Rows from block 10 of the encoder, named by matrix and row number. Rows with one number belong to one attention dimension. Each number is 500 + 25 x the weight over the matrix's rms, rounded and kept within 0 to 999. All counts start at 0. Numbers have three digits each.
# q: attention query (encoder.blocks.10.attn.q.weight, 384x384), inputs 336-383
# k: attention key (encoder.blocks.10.attn.k.weight, 384x384), inputs 336-383
q.302:505489484484523511471509508471466542489481514510510472542486568532512503512494529494523494476497511515480443549517506498505502507504552512540489
q.303:508508479508590527507521508429465498467437493514491480486506552513461533494489530510456492512498506503498506490488507489474523491528520498451500
q.304:467500460472490480478528497467440461501493466529492487470551460461486473513503499521463490526497451472463558497488493521504535508485501536451500
q.305:528480504508493510524470478541543502516487525476536531499468442490492489476496467525466491541523503445560525437482471483492483486472445497489501
q.306:493491464482495497496512522436443488457488488501485489510524537498488491514507549512504497514514485522497467554507506538503483490515529505499495
q.307:504480475505544564515507502491494486485487476493531500515521536488458506494502519533454540525503476475513509494489463480498469478514523520506516
q.308:523508502524490489499460474541564523535495518508524513485489451456527504490501459497515478520522538490491521449515492482491476503495483493472504
q.309:490489570499486447537480502572514464511530520461485555501488472499497471495506486525459512500463482474559526470474499466497524496494452503542506
q.310:491509523521518524491454468560579527518481504536509518514491475499519514480500444491533489495500498520486506448481474414506515499503503496482505
q.311:499521513508488455512523489560503472531518493503491515459498438493480518514503471475524479514480529493487537478501514502497522506504478483502492
q.312:478504506497492466516494496537540484556500514492526516441501424452507511504506491497498476528508534482493549464490504502506512522491473491458489
q.313:491509490485553479462539479491497503473453480521484471447535495511516518515494507493525477481479531488446515479495528470497512504509517499428483
q.314:499504491515495498545496499525532482520506496477534535477487461471501492481508475486473454525499537489528522475506459509490497504495457478481543
q.315:480510491498499506504532533449462464434495485512453486508527541498479498510501542493507528491474478517503501539487556501509507484501528505504469
q.316:489501483508513545484474519484499526449481513500503433531472557489528502489487539489536531491518482534510473521505542493500466485492544485518476
q.317:490528510495473541528507514537546485527501507495489522500512455464515527489508488518484510515485509506524530467523497495496506482488460493491517
q.318:540472440491508556496478500477499537525490480465540506532505541496501517496500527517464514494517475494506455506512421509507458499501513514517536
q.319:518490504480508525525487492534572526523505519471522525535465477502540506506510449502469479478511514476533496476530437505482508487473484487496530
q.320:492502487502482487506531524482454496486523475496484483517487533518481504505485539499533501485513500537480462540515509546498485508517536503543494
q.321:499484531485482512532468525548546517520526526453512550501492481507523505494513464496459484499490492476559500452517475504495504500483455516525503
q.322:480477522474432492508484522560541446528552515480473503528513457487540493502501454491508517460485471513509490508500451506491509478480497509524502
q.323:508493519492514511502481488534580505539483511493514518485489449504521508499508459513475494498510528463535528456484478464494523474474451496488494
q.324:544501484501546468497529485434465506469506504486494494498490531523487482508496507519493510466491508482496468534486491519498524525474520502527498
q.325:495490529504488502478475465578546504549519515507530520493495446485500517491509459513513507512510502480487537424505487462521512507471500501497490
q.326:503488436492500526512501497426444484459477459505514487512524550498458509498498554508498502522539484499491471547509490538491486490516539514481514
q.327:485491558491464484521474496552506469524533502502504548479500438484513488499510478504478500517501503447540547468487510494523501500474455504528492
q.328:473495506526497502502447488545527527534490512508538522460486483477528497514510514521521494536513524518503534492477494461505460516521493501496493
q.329:493518562506561464497538519507534477490483516494476506473511485537513505509497494480483487466440545495493516481501547493495554509522474480459495
q.330:485514501491463556506485522584558486533501493504476504507531487460523520495497472481537507483490511509478531482508499487500472476477475497475509
q.331:478516540488501445497530508509516453482490536509459494448495450488509484509505491516501490497455507479502545479456565478508545505483471485456480
q.332:501521531499484470503489477561550498546517518494516508497481464481523523505494438488529463498492521491488524452516471494498500505492490486505519
q.333:506501499499476521493466486533563505512505513472537508485494466467525502494499490515511484522541500481540523464527476483517479513459474503483493
q.334:485491569485453473525452495573538492526541533465514557516478486489512479491498471489473489544489481473570518498494501502486484492490463510550495
q.335:504504484508485473523476489536519503535499503491533484451460437457507507497501476488513459531514511484497535455491472500486495530515475487482515
q.336:527493474484479491496514512487503533518469528522514515505476519492497509474463508507494516444539519495466480508499506505465484524504518493496516
q.337:538515479497521506507538519483527508519469522503526520490493523503482543458496517502462508480517480493454478524521520543474500513505508495515520
q.338:457519462393511507481512492514469501478487481586496507490498509513503433519497495496491509450461544466546523520484502491494456565541506507503517
q.339:522515467495520471505513507476505496452502508513506466425526532532515489468497528553527493467507556511482495515471503506487476532477488469506520
q.340:499497465519469499501488482489433479469512486514485448498514505505505511500501533482545537472483532538534485513505526473500492472460490474488522
q.341:533512469486531491497522540482503520505471523470513518483464516492485543467496515500495507486511493482483485518520515530471496499502505483512512
q.342:529498459510487470500504528505520495486483495485530499416509520496508490474497513577511479495514525487478526536485513535493467560492494481526523
q.343:539483526568515534512462503481532510529494525422504529479507446464504539463515516507500485582531481478454506428497479521501545461474517476491479
q.344:510503460463519508504504519487503511503447508518524528516495528498504505483473495457484529463512510467485481521505506525468476516515521492502519
q.345:510490536551473518495483483527510509521517508480497518554510504452469541497494458436486483562521439514519478483530482514498513465505490526493489
q.346:459496525453516521480505482499451486521484491557502479593470500509484478533501455413476524459461473484522489512512485463498533490521513521471468
q.347:487520535525500489530492496492514468488528534475474490535500497499488539520495498482501489558461452542520487514499495491502528451495463516471480
q.348:513532450492491529522524506468478481468475531486468496457501462505510516470499543481536507517455557517466494499495481497492511450461490438466502
q.349:464500415407492491512527499487462476454481492573481451497475549519496465504498492468513543427463545493527496551504519489493466544521478491512501
q.350:523529456485545493498539506438457510476463527518500493488472506511499512454488543477482527455498521481477456522510523509486492480473500493500503
q.351:532505479549483471475505497489457501470505547502511472461464511513500539469486548542527489491499514541477471503506503514466486464475467470493490
q.352:529486518517535451486515519488526530521492518471542566483485488501506507470507495545429467530525468453445509475493491540490519519495516498525475
q.353:456497542474530507499488483507504487514504457510488484538517503499502482540522468487485502516482470504544506485498492472537517526532507555493510
q.354:510482479473502484476497506517528512520474518501539524506503511478480504487484471520470509446537502477477480515507504532478464548522521520510511
q.355:479519529549526496515510519503505500500545485482464487491500502521504506504525508537508455548495482528532505477478479485533543487483488500495485
q.356:474500457460473497494529516466452484483504512539493449501468504527494499523492509464536525473463548507508499555511496475492499472490492483489494
q.357:556496490559462496512513505456497472492498538463482466515509513506520529489482542477536517505518524550482459507491533476496492434448495461484517
q.358:461526508469520514519501503488474495514459508520497497583470477507472502523507470395484494525468452479521498500530471499502508460524506524485472
q.359:504478494501464487444494484535526546546494486527520528506505487512531479513494483558466512446553484458477506468487499493495462542490517512500508
q.360:537489477504532493486512511462512510505460505460544513479475504481502528475496495478463507476524502440444498474517510543488515499508551501514503
q.361:502485509515492500522479498518533491496518481485487488491524500493518475521501487524515488545483503509538527492475493487520487488480503504496507
k.302:527499490499477454486504489480552529542507533507484506500504484500538522506465476455553468525492509499514476455532475522478509501482511477530515
k.303:508503514519519541467474510508536486523539496573455452526495488503503527481478476516516507490527502545540492464477523465508492524482477508496522
k.304:505560506523493520525481520512427447470518471552483481498520490456485488501489491482503529522503471472548560478470534497526495475485457502499495
k.305:505468468492457491526509494523506482455503487463517506487508497498465488536484510527503505494524525491465531548486527486506459528538494522472508
k.306:492494493527497505480480541514509472544515477541477499509498498476549513459510465486492487523492487508511511449494503487477503471492496472486527
k.307:471500518491509550528484490532522486499514514515477510498470482459494497509485479473487522512498474499549511483474486498506494479540478521484516
k.308:506476484496485485524487476478484522472463508458516482534513531543488482525496520521497500458513517531455501535523513500512490521515515525504504
k.309:484504462474516454531542485503475487505514512436518525450498489506463484521505522548464463508469495458507522486465470515500535507481460508505447
k.310:485494494475495516502490460484508543466483517473521485515452509490472510529511542507504492482524522506477470525501511481517507536521494504497482
k.311:496489518473534515502531494471469503510474491467500485538509516534477480524506536506459476496495507496484509536532504524534560505513502499484466
k.312:513496497518504490506528507486453488466487486470483472528494554541484496528493547543450512452491514546451565568553519509518519497506506501482503
k.313:519526515490501538479501475470470499461491491546469445551492514519513510514468531464481485483503499545497499468559546491490485515487510477467515
k.314:506486466549526498504499503509474503473495455485496515534516505550469498497517534560421502463500510529494526542526483490502504497501479493492514
k.315:475521516481519537496491530507498475538523492556490534466514456471507523456531503467506493551491470477521483465482474507486538439496489495515480
k.316:490486484498499517479451529484552497537460543505491484484486479486535515473521471475573513511494497508497474479476502494478486472496533487493490
k.317:488523507486512586519491519547496511464486465510522557472491453497457507491529525515467499529513492497488521559521519507516518505548495494469449
k.318:519502503524499499520478490523572519483484478510526534514481516501505510492480441488523507473517508498524498501509477508490454494528507494484530
k.319:511516469509454510510488488524497531471500462469535513483494482498428489503495494549492481489529519504486520548510492498498462539519463512490512
k.320:495503509489524477472492504509520490564500506523505508491508497465536503490502481462496490547502484468521470464498448512487514480501521493515507
k.321:498501491486484494511506488542465509483503484477504543474508486507459518505515502535477498526507505507499551554528519503490504501530489517490491
k.322:448522513468478540538490508533445505476471489494579571456504455450428483501526506504486501582516484454544516535475477507504493493513478530496489
k.323:508514480497480517514526473504472512439515491458501490479488506535440494534476512548477499483524531532475521556524533505511490538511484502479513
k.324:531516464506518437480514479470532500522540506493476461468504508487514490522466476501524492488509510461526477469461458474491491525461467486537510
k.325:481502515463493490535520488487471524447480509482509500515490523485458480561468525488495506481499518490495524549511532515541499523533495522493500
k.326:518478496530484527481471535513529469498514462548484491507508511474546519473498441476511513493518488515549508446460471489476458477498498473468552
k.327:486521511475517492528555509556479484471502528452483551474531487517473498522494520514481485516482500488485544540535490528528533494540511505493468
k.328:503462487511521487511557532472515524496468534452469480513496556530532519498513514492463493460476499547442505523539524535490510493519547504477496
k.329:494516518504519525470531491501438509500504501511486483522482503554442522517474563515455492514508524556504496509561530493484560504505483483516496
k.330:467504522470503584512488512535463507473458472503513534530467469492462496502523522494476501512493495543473522552541520529533509496531493516447481
k.331:490523509486521529489530495477432485480525499501481475505500509514463501497511570495469518518465521510489517500507565502525540477469482491482468
k.332:493489485481509489511497475480480515485468504462524507531500532522475470562509543524474505469523516503469483535511493535522498539500512509518484
k.333:502489492520484502533512505495505500455460499449518497499475513520472515498513509508511516479521522524457503564540534508503462506514494518489501
k.334:486470503479467471513504505545486496492519509444514547437495492501453507498531516526489478538490490487485506509510473508492530492541464537504492
k.335:536469479517506473490502501462496516461496504462484442521485553543520493523500511528472508439500517517441507513509506494520482504491513481495513
k.336:509517503513477482501493529469536478487478502497497465459441513529487514476514486499510509501492464470484474507496543528472475488456483510536488
k.337:500515516522485478494496519454481503498493529500514510471466540500470516462536524511504500500496494493474461497515518546464515480445468494522474
k.338:458508498480493512543508494535539439455472456490488490491493490527517493530488474508510503508467489503497509433495516498524457504555505553501528
k.339:526493494529506466511512461499536490415502510470484482455546515492526494482504502530438500493513509488493479516459551478457456507511488517505533
k.340:508490447461526517505499453514501502452512501508481464470552500464527495502477494496435508493499495478508521507450479439506493469539514470473505
k.341:507509515548494504521498498463489491502499512500507500456481541505495515474533540522490505488489516499490440510501516508452485461454470474500476
k.342:518496493535493456492498476494538487459509507496497498448536514508532495485513459533459510456508496452484525528458539486456477517493503532501513
k.343:525459534536497529448556504465423520535517507471522520547519493494472512483513555491519513511514518541505486533470455535477501498484515489521502
k.344:488508504507509510521495558479517471515478523496489498453460508519474499489520492481505509508482474483497467507495542523486475467464483501546501
k.345:468539490474529468473496556462460555570465512515523505495457508493475500502513506460543467549489475477514479489522472511498527473459483486525469
k.346:471513499452516542521508544527496484534496497520491487521452479460520483537506517475546509514459471518528500469516478513571531474537517520490469
k.347:464601471477497502517499519491490516483498558499544497479497462471495521512496512478534459565491494474527517509529468496464529493486464494475457
k.348:488534459509503530542535516483503450494496582475477485433520480498547508488482539445488494528489495504510454510473491498470480459514500465469482
k.349:483506461465487522588486503516543461426475482515466463457506523502546490518470459490474478486463506501483484513479559455540452481535499528478510
k.350:527464503520501551543517471473485476451491463497496517456488538481497477471514542502462533488496509526490448494481515530496480445510523485469487
k.351:534547469548503504478489491479530531442518535521504476426520515471526508448519516528446483491514504490499493529506516439450466465495499429423509
k.352:522476536562450492478526514474453507564505501490535526529454520515481497487537509526543499521519486543513461501530473556469498516458523496515479
k.353:471478541463490497483493484528478527506513458520494524580500487494471470530483494511539509511485499506517520465527490511566519544538486552509503
k.354:511525499507501482481495537463531478519475517514498490477451525512474517495520488492508505505509490476488484515506529501467508503444490510522492
k.355:496493524512465494488513467508487532477552476517516528543531493486486519510492510522501492481521516532513517503520440513500514531539475491490511
k.356:492509444457523527556493486504544457462493506511467488442528505496572466514468483475443496517459512486517473517477509463500454465517526476440500
k.357:539510477466508500504484496464503517461498532483508476441528503462490499491485536486475505496538485433481485540459503505477484475459508462467491
k.358:461519491458513534521515561510449481548486499528490536507454499489491495522485549478555488545445521544526487493542487526545556467509489512470458
k.359:528451488520496492465480514507534498548474463519498480540484535530519480499507438518496516470511477483477513499515507497525489521463550497521520
k.360:543459527522533505483514521461488474534476487506478495493482559525476483469531522482508560455502507517474464549465549519490494487471521495493480
k.361:498485508482479470474496480518502520514515501485505491529524498490508492516472474493506497490534513496512527508478490497515513549511517509515512